config.toml
train_examples = 90422
encoder_patch_size = [8, 8]
text_encoder_causal = true
text_encoder_norm = "layernorm"
text_encoder_norm_position = "pre"
text_encoder_mlp_ratio = 2.67
text_encoder_bias = "none"
text_encoder_positions = "sincos"
residual_init = "none"
Rows from block 2 of the text encoder of a small contrastive image-text model, named by matrix and row number. Rows with one number belong to one neuron. Each number is 500 + 40 x the weight over its row's rms, rounded and kept within 0 to 999. All counts start at 0. Numbers have three digits each.
Before each neuron's rows are labels from the 100 texts, of 14848, where the neuron reaches its largest size: "fires on" is the input token at the peak. Only what is clearly more common there than usual is listed. The data: photos of plants and fungi (iNaturalist).
# gate: MLP gate (text_encoder.blocks.2.mlp.gate.weight, 848x320), inputs 107-213
# fc1: MLP up (text_encoder.blocks.2.mlp.fc1.weight, 848x320), inputs 107-213
# fc2: MLP down (text_encoder.blocks.2.mlp.fc2.weight, 320x848, transposed), outputs 107-213

fires on: "giant"; "maculatum"; "lamiales"
gate.708:506458428432514481464509507496489556558512500476465534513479503544461505491483534485498453498467449535465508562441531531533471567492457501469537482476416454428464498497484417532505489521529430511498539493576443517415490525461514509540521521428501452501458459486546499407518463475440446462425406568481504480532497465516601
fc1.708:488468470473383451498547497514456513521450469473518504474459565517447574481552561569483483488461516531500544478512540458457508487543442496436476517450460548521424480532416501524457500482429547488456532485512490486534489474482492525476500496485472483495481499450528449387464566592513540410488522483489493539518435476542486
fc2.708:501493547489504469537497448398526540518466475512488496594478519572449463451531462536593499531473502491524534563387531526446493437509491458434514488470474459494472546538519542552559531445472505470482533511499467498451489586504479479443533505494514541500439483526488497522479430491480504554555454542456475400468433488485499

fires on: "perennial"; "("; "ranunculus"
gate.479:494417530411515559510468461525510463493522514481562516505509460490476513484524422474524480484488551530475532572515544539530495546444471510507547506490493458494508428447506386519453524567509465536467526483532588488523516556444544515516476517456481446434485546451480475533518494522502478490542487476479518394460511451524488
fc1.479:481538454548510458532497589497522560473461499513447499507510533539499492475500569516521536495512447523495519449470440472462510492534514489493482489487486539513476566510483614478543491448543568464481501538463418522458492468569467486525518480584515560518510481530527524489470442434518518557460518565572488618536518524509500
fc2.479:447455489417534509522469559516488553462463526496517474491500507485477527547534436483511504453489512497561556516560486584553514498512456457464549492457491481465513481497489556549507542467531421519424511495489508438451539492517506496502463590547488492512451486504471505405431556530450444484533550442513458467597545443522509

fires on: "sugar"; "<end>"; "willie"
gate.498:487501502501489479531537451520602553525480432496472538486459525479501537509510493510498443523501545557460535441489488529501504551443472495467507495559507458536534521572525478521512477476558485510529469468604527506499359460446479508565442431515502491535500483448544530489546506467512503513447466474603520501520413548522484
fc1.498:526498527510524471511525484475460473494546547475503557506519512497483511511490537500472512489497462449517539529527543512467496452538497573475509563445475492471523456406468452504492583493424561487486501536382463502537621551536582507433546499498486494500491514552482418462480527571501510458579513517433517456464573454537477
fc2.498:478498429485539488478501539454509496481432514448468501479546510560560447468552463560483478522469535518523436553528477486500461464533454600420565502466498432492490453494455461468540475506454515565465531539466550510507501473491479497550512522547548500454511555433487472460498493503483486504427506531426487486462461507518485

fires on: "("; "<end>"; "alsike"
gate.758:475448455460447574499476497436564582533484507468481507557523418478518576444505491550528519494598503525534536499541488467518487422492417517520528500558519438511499461533432473488544454516556459535539450476479451434460509496407506531448545476501509498459488496509507435532498462446461486490496556552545594500502480502479472
fc1.758:488466484418461564516492431455556561517469512496481537552552391445484530455515534565585519481591500527509565495511498452494531454463431518482524506574517437507528506474464493496512503520564494521553472487483460497435497507406444552424547489535517484455564520483510436522513438454514468456475530599550562513504453511490482
fc2.758:489473423448497538524520467491492456507540462587539580510502504475531529538524479463581500468549476473537493443512452489433530520489493491530535500527515470493568544585439511486511476477567541533477426511495466468463438491477504539452468479467535454514469544569541552439477476494536518489476495527461537504538553503467505

fires on: ")"; "<end>"
gate.482:491496526539508507525499525491520537480444475465467494520578461503457485519468444496541506479538450479452514415551438511461504527470482515469502488448531468505537462453521504554563530528546460485501450501540525520492472522538515450490481504549473509602513486498574481468477545498495463495480399423533490458478503519440448
fc1.482:523485463499460508481477507524447503491475512539488443509412499477501483544502556470458488511503585468558487581439603507549447462554529483511495564549439473533430570524518467515451442510480589505578540494471536506520447514473539541583486504474575534450561521488434531529592492469483495542487602573440511560523454453510590
fc2.482:569527456556473535505471463527471417439460492496484495549495519496508545557570578555445515493488505468499471514446496513530448483534516471463522438485430536492453455513500511536481471521470485548507558440501538450427502515526499489488546507422498416545517474562490499505576482477542481522610483514515479539541544554506526

fires on: "guelder"; "<end>"; "gaillardia"; "fox"
gate.329:492443487487481574530612496513483539460430529532493568609446518531463575522483539551475461504505513542499555467562556498553440511521518520480498463413528514461511490433528519487443533517541515478484540459507493470583555481525500530527489485485553538461479464441531507491514514538554491546467478460525618561476504457518506
fc1.329:481476473473471557556578494500487471520436448499477602547520530563420548495455530467466469450491531516429501481536543512475476501506496462566451528500545510560528559465452521417446517439483562481447479461540572459521499485524532539543491461454536508431467489479503510473473492521475516512501528541488573557464456522498505
fc2.329:545454516528501472503493547473472540514504504482519437577477479528479456555498457520502479498488470508537504463498454430536500535503560512458501452563489555564532505539477488494473487488490514541487504488553482490493516545446488521491491467516473461479558544494512536463456500532449513442439562529476587524485578562584534

fires on: "nemorosa"; "alba"; "rabelera"
gate.171:580476568574430537501558456452516514477512569434497498467490543552405527497489542505519520504508564516520544458561517493524436458527455523474477399458533561494545453456475544529466506528537449465431535507479563490589466516521486440462437466486507505451534457481480483482486553453510483516466456439478487485472489524537476
fc1.171:525519534512539525467572537455558468470527508437452453537497457460494523462517534475509577536513570417489560496459507493534461412512536543436470396471476430547537497486524496520509533510529477436499489532414525494507504496462488550468520445510437501549471523416482467467516589480480504505532458519518529566477538482463500
fc2.171:534543514488495455448479537493504496567524484497523452525498477545530532535514483499501522466443450496507494504495559471445509546500554448462440536556360514506492574496462473474450518568487492484454535440448470423548477541496509499489501422530498526519485515523564497506538500489502502537521534506475414576581504549563488

fires on: ")"; "<end>"
gate.169:486513485491545432504535496471515538484474506479489483543507439550490528456503484493526524467505484494420516385598413497521524588438454495504504504483525515487502491495497507565605518513536452481420491537546529481476526513512532471454489490531460546562516421537567455542516503500539507453477404441559440476456462550445475
fc1.169:491453527514556454512509530455509493455483527505460473531534455527451485493489496483540512428519479485434458423568434510458522525463406504499480450467523540506509485520467529542566551508505441470457459532511523484460568567496543473456478507510449484553506434501570499480488463507560495461502424478546465477468496521424445
fc2.169:491526473479554402496581509541550591514529500506533474507529462527425556449491471465584516458481519493463527435582467463432529475436474523433500494454536451488513482462497517509471517492502545493458421514559457495503553435485462460471458481565478516557463434545599482519414513521438486492467542547551481532543498518498453

fires on: "perennial"; "<end>"; "lathyrus"
gate.382:551474483466431569439558534486561512536508505479574488512573483546500484483451441509495624445425459451537492538488505471473414497480496567569503467505509516438527470455592479462449460448503478455562441527520488492518503587550488438487517482490440539562465529510460526510517518522545516510547467554429503442478533521474547
fc1.382:611466519499547520452524446499474502499509462403448498445479463508526454503409438489495503509468477553522495538533499452507445536471550559456582501500584495479555471492501433476516470560465524531527480518489524566491499527483484429497470479499551492478534484480462475484513519587512485538504448479549488470535504522514456
fc2.382:562491515484528508464410546464454442489572504503518541480476539470499470544478536511509511577518491426470432501535464450393474548564521519537472478496466488581526570546531539519513439497516541524463537441484464603514492471523533556560515418459515570538475475431562479536383506519495488532489487497492562544509514538492501

fires on: "dasyacanthus"; "<end>"; "("; "diphasiastrum"
gate.572:489462463465464551539533491446552528487494490497500556577508401500499528475514463588539481473612492539509554499534476491488473441446436514513525495526497433505475470511468494499475477499535447514551479473443436486442503490478490506456514476523506488473548522470519451512495492446477487509483526551552601544489452467514487
fc1.572:543534550497522487490522576531476423455445459548500463420477597496507428523485503408449487498366531440482451489472532499546476549584510500558486508440468500526488533472550495538496523473431569473459540486509569550594496502524526504578450532440520499532501527540486525496471477554537491533521451443471393509473558524504514
fc2.572:477442481498535474458531568492495486489506523483503411534499465466514479504494433444486559551498514479498517485470553521605498482480523546469522521475477598521512431528537513528458521490470484497552559541524524472521483478460493492534441507487381489518473556478438506589514569504494516510436532514520464512493438457453485

fires on: "<end>"; "rose"
gate.259:567533525538426474447524492537541491431457498496459585554489447478481536538467517490552504422459520503506502509539387488472507505493482561470479552499511451474469426493495487446543467485421561519496509520387482510473456472464493507481504511504502508499492549479561552528491414554547447493479479470503462511526501567452526
fc1.259:531443524509419448417515516515437511492398527477503506475470502469504489562519533504510507500519540490514479502540477464466417434484515535511571497534506474419477579513462533490545565559583568503549533539524497532508490501436543567515535568596538526449395535524509460550464534560496577497483474449495557553491480457542492
fc2.259:561486542557483424537483452492562462465492462430464503529561518539543566539470563542496532430427484515546410527526492517505482555547508512458547476471522502439517442494545528478497535507496497481443499598503453486521510463479432586538452490494534538496446552471506524466460551525517520460506504459470526454470500562486480

fires on: "nemorosa"; "alba"; "<end>"
gate.676:518503472580508520532505522452481461523478513469505511500500500570521580526522461514464500510492559441480498524528616509463502446525445513567487599502500559489516586495499481458468530523459583460491500592475460450486548550456470416492492459551493512428451524476509465436533467491513531513478506474453486487505521447560514
fc1.676:530575462495515503551486502566490474437435484464495466489498502505519498452542456501493508390508500541502482461510496558512508513468485545472535535539450549467494492470532480535498536453466462566504466504485504547417512504463472455552506504466539512455465493548508532581490476512523547451490502509623488469456455519604541
fc2.676:523473522480458476509494508511496455505493533488531544478473529485553520466520600536508487454487492475501482443497422528568508517463446502504524470555485479499417421525472438540574492452527490485539545488405460484485543510473486513493569477477460495460535495549547503601497492549524474514483431489472445508444472524470518

fires on: "perennial"; "osmundastrum"; "<end>"
gate.81:531489511461462551509532400492529526486454486508525464542538514504458494509616494506500527527458456531505487512540502544473435500546535476526512440497513512422546499440492465506515561556474450467501515496501531478460489555484546486512563513484470476415489556460457429476501528493504457452516470501526520454474512586447490
fc1.81:517505470516452447507448579495545499460451530482516524476519523439545500549432556490478472516567504492545467469454509472540599578524502491499519527477554462571504517582486520463491409462525576484533427564542519516516497463465467503486444563529558531599506512537535518529526489499447492558469526526541533526524514494529475
fc2.81:470564509542426508525464474547517401493552479484447487535485474501465537524513447537470494548575512562526556480547515540485474483543579472482470430508475491453510599473493536469533545566527483551508494495433516482453491483524523492454492511532471451448537505474507509452507526473513459514540511450458484588528488525432491

fires on: "<end>"; "("; "petty"
gate.561:462456511526433508510520473520548515484488525435420542547452481543529527466483524524399538568482559444484515450451533543533488541433433493569603526555470491451533468557458527480486430498517569537426494465542480458504529559560545427510508497433479539539499446440491506546508455495528531520488530474498521544510500562588471
fc1.561:446441469511430531451486477507422440523486540495505531458522510521498513532517495484408503567448533498535500514454494563531497496453476579488544499532531501506625531517454495567530476505488552543426477495459473503447508563534550507517416552455459441509474444446536426573518534515482540517460495503493523518476482546501499
fc2.561:547489524523500426461463533488485481579488515493469461555503525479437513505564503494552487554396505513634534437470493589489473458468452491483527476553537523487468595484511592477562510468522463549498461461466510489489544541429544520558528505532448470550517460513487470487545479519499528484538470490486493555441546520514515

fires on: ")"; "<end>"
gate.718:493513505464539446498523523450575519508473532476506480481546485491505589523494505485565523455501526489426587438593399500464567561424423475525448469488536559521515530491512516524560527485546437466464454514458490505480560507521501420483490484499454515554451405516541441495519469477527501446514407440538444455481532529439471
fc1.718:500515489455521435519537514456514528498455519499492488530554455499492573498525518496550513467518523545407581446562430497481532549456484481493474526466546548497488494479505550562567534508512455469450458524512475522477535509502486443473474480511458511566462456552553453477518492506551493420491424440568440466456495502407471
fc2.718:498479500465517495472533558587533563439538507483530431438474485534444460447455445475502502508477488450502480489482534466470508486454486514405424464514484495525481603426485508521482492516486490547432448556518526469548518514529450471476442534540492555521499532502577467436479551503498563486525539543454528510530466546469536

fires on: "guelder"; "fox"; "<end>"
gate.235:456462499526498502557555469482519511473503534525524531591482531522459588496503542504549495427476508538547515510534437493536472578503509528469457521521557464564531465510518498463476541414491523524534537431540544497493481522494524538533473524452533547462465503519541501501379515527533464517488531540511519557485522505486545
fc1.235:498521491505470538552545467513502493503515546524501522553444519544418593513516524508552485493546481575558518494491425486541440540504487526468459484486545471557521468505541507465465530446552496509516536465543571463481490491483509519529467505461490528498442491562524511483418478527508514568462557534507539569508532494547534
fc2.235:490525566445502564523546507487458487520538541440534445510478447498442463558472496517554512513531531565441458538489501382447439532517507508419495543503527428576502526471494507503438525558515529482498594482544481434486466518429492482525517478511514461535513485538473547520453507499474477489460521394489554554452494474526530

fires on: "red"; "<end>"
gate.39:417561527517452475507445530525502483487528478542550549522499451473583408496447490494486523458527494536486552493501545551552445535555508557545446483476481463467519471487480504551476495421491467493484506528516509440503506556515513442519523473474559529492477514423443487489410579419507519490508469440448510446475534496518492
fc1.39:516550523513547476454469526536482506475519454467498481562521473478476423524486481512538504538528518580517457568466533534545425461473502454536465460458507462488509499485462560509458545447515510442477599491530484421527474529447486507505511498525534508448477540529467473512515442494494479488536478520492520458561558568512509
fc2.39:507509496482466525523479511490445518556517518504419449486495512457479473494444461491469453494507545547512462550409457491516428543457511489513454483542550509485467530542494520481430533557611580540486544499460546580442585516479509465498491511509513540539467503502572577479544482481548515476517501490555441524506517567500476

fires on: "nemorosa"; "("; "ranunculus"
gate.243:501481522486521546472486476464503467551510517551540471532480527499474535472447468479539454519492597386471534511563453451457496563559483550498548513499465516442507460488545464509544512503484485535490463496462511487537461592502498576486538452524539562493535522454458455480481523477411457503473500479486430472456504498541443
fc1.243:454511429500506446488497514521522541447514473509512553476502526559482469607554536540457517475508453597540488494463487544534461485390561427483458480470483496515507521488461597499510500455462458456496490511455457522457573465536519471532495526565478481457489478492505515495529460471598459488526540501509560503527503540453556
fc2.243:468445455510471474457498554509454500516525521521500499545454542548464483477571516502451616496557521540544526545515441586525487510445525521440535491542516501414438508451506516517540530471496438483518530516433425504386614492489510512492547510541419488493535465525461446501537523522437451486500520468570456472476501473417450

fires on: "sugar"; "<end>"; "hedgehog"
gate.650:463491503456522523494456563479497560501510439537522564476489534512534510555508529510513461446527470546493484544600501567520516424465436498420501546535491512500514461461449585476480563491519498510566480469566502436478544522460563419494465441479455490487525466482433538426497535434461503523477438486579502578421457525469550
fc1.650:463478435486504510522544488440523526506433490462554510517438567507452516467439515567534513496457470444511413570417489497523522504540472506506500512564502459485525546445503499510511481454574417497493481544396475599518487488583553505503440494506516421493486486496487507495540483502438476547447497449482539499454551495471521
fc2.650:457511433527474429511519473506441530469526463400490514549547491532533533480565463494483574471490529504530465545506501472551546482557510530542478476444436482460445573519448466510479544511542470516502487536536476518402482487499477551511480491571479515540497461543558463613482537546503492560435438502478517531517503499498508

fires on: "guelder"; "fox"; "<end>"; "muscaria"
gate.461:472532448523544492483549513515513558525531516510478501569554498553410508513442504500499534518481531526585475521533488449452450518510481497464404471493544461513547493485533513514504574451511505500489528487501601528447550445483464541494460479563525478565490528516522559552502484525516456555430536522427535499513510569508519
fc1.461:433539525531484521551575457447451489560503534508479521510476561529435520466502518515486468543500557502529491482481512470506486518552484437461442442507533419481490451445512566463497517431512542486485537482529565477491522538474451523491531490471536425532446515502509492459443474520545453494447510519509520553567543489538526
fc2.461:448508527536469530480513530581451497454527467502456455534506527461498443508463459533536509388480504496479487580514446418538423468447514462435494508524543564547528500462514532465476557486451479474516542462504472486486520583473546464534532477494515472463515522438524456472402480527472573508466539417491438541533416480509544

fires on: "sugar"; "("; "<end>"
gate.286:557478478567499482506440469488485443513428447537483518503467470531534537521508499531486576527484387486509475547529443492513525509543499531465456542499515501451478569506475554481511484495539481453506463440574496450447491518504466433477497524473531507474496444482460471541523540419521478416506525433417517417513505541521453
fc1.286:521502493482513532439603522462524518443505545461426518517466479465462488465511485514470433485521553523538514534492562496598498460505448499617520550482466539423577453552526536548481480503442534527549534468441407534540547534447584457480450479470511542497541511400518543431471517480504483461458577526465544542485487453497480
fc2.286:482535428453553452516576478460518490547475448527539558540476551541434514539501488497488553468507471549550548477460424505530469480559454501468509512458525430516427551563474533471536461437529436470523503558497471537450507499508523457504454539471513395464458492498535509501504566522509531503441546466496513477472455494507446

fires on: "sugar"; "spiny"; "("
gate.600:485459469469510522450537518547569530488572434527553434520495486547473581555585468425526494548524487487490437551492484521602477482465508430502543437515446497533403515477480499409585521533479471495467471492519471554457491522500534443498509453486471546533484524488504474528488509568453498552438476513578446520529444568543525
fc1.600:500490460495480512461536512526547528517498485533499433480487546563431554587519519454512500506495519474511487523429477537570518431480531444535512423602458553537453569484445479420544454453558460566422450540538572573527469491517522461503501441512464524471499515591522504513568529531519508467512495542515521478548503476533577
fc2.600:497522552451451539526490470452486515574586502534490546535503601554509538476476523571461441494500473408456546535558518483498460532538493454538543539496527523426449472533483504517542537457502477531531493459528521489524435568582535516536467511479473509537508524433542483537554471571459555502535520521525513547422401487532501

fires on: "<end>"; "hypericum"; "canadense"
gate.370:498480509480500532479525560400458512503437429562502527473448549515531528477507482531477460493515451547475508498476585503536489553594448531514505468500472425519474473459562554453522590452483526480457524496552434519526453522517578559478503523521472577549543471473483552474568577500517442527468516456540594507540554545460523
fc1.370:445505508444541461476548483393488508538442467549505519433480519493544548468516482509473487494579450513519496472449584458560484604536469506487503519513509472541515521490589574470531609474526496485466503485529459506519478497493535548493528526544540538557547446473467551547615563489526406524475510519518592518534598484485526
fc2.370:544471491525516528495571564487477462555455472540547555459492561428510497474490495519478483467508419438511482573509454471487549521496383476491424464495522429585504521428457549553512459440521501480545475533544509483494510487565492537561500445518492523464515453462450591524504424514492501498483495547563481585540516498458524

fires on: "<end>"; "rose"
gate.74:483558450507516504522460480491480546498415498477393562428506554416443532504440502498499553468489579493484485511473476422635508490486511472477459456478541478567477564506520429481540498600550477533536498519551512472437577531503493505525551566501563518461496536474470516581568473514439487501495463529501475551498492559432529
fc1.74:472525490474458516493461538494479531451489431468512524507520539412530501433466549576510507474479551536467519433517491515531464401559524564452465463523578431527523471479518481465554570497458487528507514456470448487507525477521525548568476536464491514490428516544496484501488405486486531513530458492468476472485460525406483
fc2.74:492472487524482482481549514517534472500409416494493455504562517495557527507549499572444534459492518519550499492515513569515455457452474562525494458556506516499515508503548519513440469459543512481384457543475444618534500470454489590548488539481545571442508472435531541482454505458512475473539590425449527536425463425489483

fires on: "giant"; "<end>"
gate.584:485463509513505493584557469491476529446526511573440455493570514419507469541445496507497566421445517511471492477532526529536483543500538523519503476601519527501493445525459515483461442411518526539575455482497545449562461514478493526445445431490515519543508458500503556523529495385494418559446569454556533501476547560494556
fc1.584:496462520515523534489406526453524499487579501501487482496467504535533513472503466427569542542547473517523508515486518444443477532490469438543506476480562465470505472538536499553543524542476479443509572497501520507507411509487535477429540490561426469548494565474527480476578512513526598462514398450513506576599521462516422
fc2.584:513511494536492535562455495486545506427484477503477492481591529534462503502447471463483588485497575530512490431443455502553500467472479444508496536547516569559446567433490435538475514504528454516574472484471533504451551507521428535537547540483505462520450521491431465507534471453506516417458460428535483519501454457518467

fires on: "rubus"; "("; "<end>"
gate.632:549487412467449502429447542468554538522461429433473525501514463504504509511497518485458477509494436498516473441552516538554527587490453542544622458504509416471544544549496493557512504588473490504592552504435576541435492526474498566471476469498552477490518582445505470506506503535516508528506521464537552449434500442568574
fc1.632:529495486504423422486423569433584533532536465516529497563457435475509532413580524479430475536476499468476469555532511500533470574437540472539461470473492508435516539505517550564488470511510527490506488486501500517492493420464489503529511540474556452516469477511477462519472482540465516526502451525532510477544500489477536
fc2.632:505505499571558500513493479592542512518483503480442485547541544497513459568482459533554494488473490503414459531457480546473459488591522536510471500530431551498517522481525455431437444503524454544503457497501479498542405519413541513507486587507478514448474422439516503567509481458511505509515435546500546554525483506419503

fires on: "<end>"; "guelder"
gate.517:477484557476511488572541554480489463475508491501461514545455468497520490539518532526468474502574493510498431498506497503580420507540420563538456444506521481518526544511501457512552511540456486577533491476456540495467487435532426489567534498516448530490503494523488528525464566589581493522537495521450549533563498508516482
fc1.517:529528549474535417531450549506484526560469488472475429501573491487487475541500401509463473496485521503455464501442537490571494441511460581552516472570479517460503531465473457490548492522476520561552513527450560557433477471495494429454511505538444502491544461558550554550527503481551460528414472465448494513480502470525426
fc2.517:517419513590479562523529552438583540541506525557553499467502455432522535468487478535516536511531457523533528510526464462583522444455475544531524493503508470517474587506438551498509493454530517586481511565470462523430582485571512469471521526486471520519496489532523504528475491481453474503490470490444471566442555523410542

fires on: "vulgaris"; "<end>"; "rue"; "ranunculales"
gate.32:421471451508445539458486545516541528470507405469404522446518485540436478544515489488439521512472547453544523578489473537496510499498517499473454560546460467577476520453463495471566410503551475465469444489499467546488505491525551467518496547452473538500455486442459468448554488488505495463477434561518492456468533485536534
fc1.32:424466478484479542460487533505533498495524424462424547443495480520420469544507488459448500503458568420544510551460467531524523487489505500439468585578446475612478523471481480477570431500555433457469491523505440536515501453550559489508492516415442509456468495458463480446507481472493494432512479548528513434456560473549573
fc2.32:485489445454518540491466534554534466525537400442499485478571518560499512465482465530497517504500499455475446514557495525495521415431537554440493523527490503537459544473494418525559466422562476481412527492498483468522376527433481514513500492480540549486543553508489461431479515474528582418489454473521468554489471438471544

fires on: "strobus"; "("; "<end>"; "myrtales"
gate.233:545506493479460538407559494549556505509494381547446512535467491535501524434536540493497486536497497507426534456556583510513409543415468507511483515527489547508507532525464439460402499500523485523515541514517455396556461493466488502427533514497456506496522470524482550524484527452525525577475541539495496516516537482547465
fc1.233:455569547499562544489553447466518412544511479486529504545518484519426535469407499424489503531581532498539511478452554496529473454499452482571535522493472504533432448410533516522424506461491518507467460489535501427523491485452487520450531492513528545519547467457512552475553527485472531464441564512485430521474485533528494
fc2.233:527482444471502468556505408527568548497484462459509424492509553514468446509470520587446458474445549459504498525557403532532481547423457461473503544449457534544498541504568414577471533477476509540540487446449475527488521531467502520607538469495489499514493539467509525514508472462462479458485437534571515444500472530499579

fires on: ")"; "cardamine"; "<end>"
gate.154:482588504567516545572533455510514498496437504518495552452523444556485545549537581506546542562448488445503480499465469532522500470493578487553520429464473465537502518508592407494557505434602435516534446480521521459502494523512559503462453446527526455501440465512518569420486480562462513537451502488471506559490596507493545
fc1.154:529411509450508525437505506553524561524468550478518468582445553482487526462458428521473459456555493545534534467543476478489491522509461495434441543518522531498452468456479512522435478576431520543487546512439481563488526475464433561569527521475518534465525511519463465539523488423510453513505501515519484486477455528494461
fc2.154:487451510444462538490446484484537540462494547468467446532407543554517435475456530463467452446512520519452492536562510488422470400567571536503524526477415536482533468437487544463466531538409532510507550423504450543459501461504464464505543450502519479454507535515460426526486509481517587559564575472570488510520443531528505

fires on: ")"; "<end>"
gate.285:538477572448458387534457495501480529483401519541554501488483454611474512474492483458513424473492571530458530559528470495482492537520499541506460469459484519495449414469568549439522489532495533537558473485526458516406528528479501497507444535429530506505530531554506507561465504453500523422491451502530504515543532413454523
fc1.285:543510500434471457499410503554542483474465541512592501447463483525517516458484426403553425536572549556397555559480482494476496517490524532486525452494508539461400450471549564480554514473507514616468507482519456539425509547436538451452440564480481499473545423527512490473505522461555520474498522502491532475554515440490537
fc2.285:537509471511487417561468541532454511547494599486558519466500502553508548503436466424487521495493523541456426531578454542518527534477514532456475506513438536507458492446492537454568518533527465489480500536536509511460527508441489460506436512453501498539509537514486484483402467497529595513568429463549549474482479495487490

fires on: "lamiales"; "<end>"
gate.416:497517463525473481505476467519539614455470532499463444454465516498528555481444579558488493433486545497525486487517473455513493474551470510479558505519436468567454521491558541530510567498529486478501503552574556509495499593471584430502436434462446532512496494429433466558516567482503479486543475508478488508501490529526511
fc1.416:498511485547489466517458469499528556466482562497443477461482531536525546505421599548520478426486555513530492476522463445474484483579472504490534481529448496545490512501559518528481567491542452492497514541575533512491486598487610458507442439461439494489522500431412501527516579499471497443565519521465475510511481514533453
fc2.416:553433474540524442522442529553490488540512565557462459558510486532572495499553510591565579525476580521498527490482506414512486430468486498477554551572412557505550462583494566512440489479469467496486510537562491486419519529498533566461557470451469552497518502462463578491419497462462525435510508541539539515555443480424491

fires on: "("; "<end>"; "blackthorn"; "geranium"
gate.703:450469593444512523527464476465548529455574531492466503453511525532503552547481461534513490474484497475453474523569495510448517506522499484502480469534445485488421492493539500579566522480511497480526495535494544476504508435484544512532558484514455508540502483420496417507475518508452473429524456476556528477492425478488475
fc1.703:509484465542478501446549532522471433513485508524586515571451495493539451462514489515468525571501482504522567515442538442541466549509476531474482508461508472581502440440456487504418500495495491516469494463523459598521509604506485466475481520500531492495444535568466566506501454465494503528503539494502476502526554521479537
fc2.703:568508422520468439519541464493521485577477485476561442581415482519442414519485546488527438590565514461494472503500454552476491479470526518515480450435548547538520454506458496508494517532522494493554477470517572459484541577531532584450478461469529490522493468491538524478519513506509459503497482495547470475463516490531526

fires on: "("; "dutchman's"; "anaphalis"
gate.64:490457463483481449481519440462585533522508546501521437544479494455538482480513510443500538545467454481520492498546535512466466536504448522521458475454510533529468539502491453562465495576536462480507480525511518477475542495500523501538459567548472579534498524457462476487520543449496480575434436481494525487519561537471440
fc1.64:490497498509482413491499450442621552536523564490510433519504490509472505518535486453478515463488490494480475546555505477478488537473492524551416473417549516505486540503520485548477479540517488473456500492487519463534497472463514544544531533541449576532526521477513444458506533459486497568429460535483502473516585488474533
fc2.64:501482500526499525424517510529476452467527405513470568466439497511468581430450500465549506518442467474536502576466512555462612491539471456507463479578496465485533500446439550467469469517497546549465465436556531534534506552506517463490478513490453519442498530448541576484458525463569479447503513570490556483506505473517496

fires on: "strobus"; "<end>"; "tuberosa"
gate.73:488518523439528513590485476479538480469502517505427542511547515515492480513483598470506484571514483509486535453572515570508434492465519397530546530532505565498455436431445499534445457544554563549546522525499494467575485519517459459496518470541536527489537441546451500514524495537526565505485491466553437576542517487512487
fc1.73:502537575462542484505507435520556496445493507450457462581571470523494578433425554559524499581488504493472435491540603555574533455525489455559492491516456545456463507550468517536491539515536458580506472466544538507504531486521460468489468517555503492512458419587472470446535484509551505523455483520464451501540510479572469
fc2.73:488488495569488524502455440515567464463532505529476457543484459560472494473529557492441421538557494498511504514518511479522501504564527424576532557457500507451470496486568452438469535490474493449440480455470467467495567499439456531468558498523474485472638538475477491548534512513564551486464486529504436503583444464528515

fires on: "guelder"; "("; "<end>"
gate.495:518567526544539554520613504565521486526517563531491484574454460482436596507462530515568443498548480537556487510502395449472438473482484502461508481462520502602534462517535495525440559449527491486495496470565571513551480507511485535524545513471519454490522492511569507526447514520473475527454545487491519487511526528542524
fc1.495:537494520508512487527554472457466488496536532496525518548484523486423548477492539502606478511514503553559505540506517512540418532515532599455557486468532467545518523467528453542471513522557522524490509477528536457538504463520501477544473503467539504459548451581495461490490498557528550537483549530467510541495489526563511
fc2.495:483516559520496538485519490492514463515542521412518370563510528463434515550453546504541463566520542499546460545485484471467494487513545540449418501478523410553484561533467518467495522543489484515489541453542539492546488511461475482503468498514492435545484516446546584508482477435497442488492542468503499533529438497502510

fires on: ")"; "<end>"
gate.736:500461488470520447450512480501507486535481515572564522536483438473480516552473544478528563537520510539380480536435504483502459540517466499455511482473532471520542526460560504532519551481536526501457520437537454526490457491516580564445531451479498521421513481425538500510491539447487429487476495429467459386484466503537511
fc1.736:493561515535521526531479496512505494558482446557436499495545502500484461540489560489405521442470439483465486496578490533542518459515493489500480513473500537489513439473517485488489537487467569466562473524426468497559557499492519487579522494564491525456487533543482495527503535590547533527518543499488476594488517523463472
fc2.736:448524483518524540516427496461489492609530479505464494504466511543441520477508484491455445497486521512550505532541497460504492470501491468560508614501529571514566535493436619426473543540492440397522477572504476471517535527543488521527505534525532537433449528501565535467509535529497551465543510495514473516534477532437511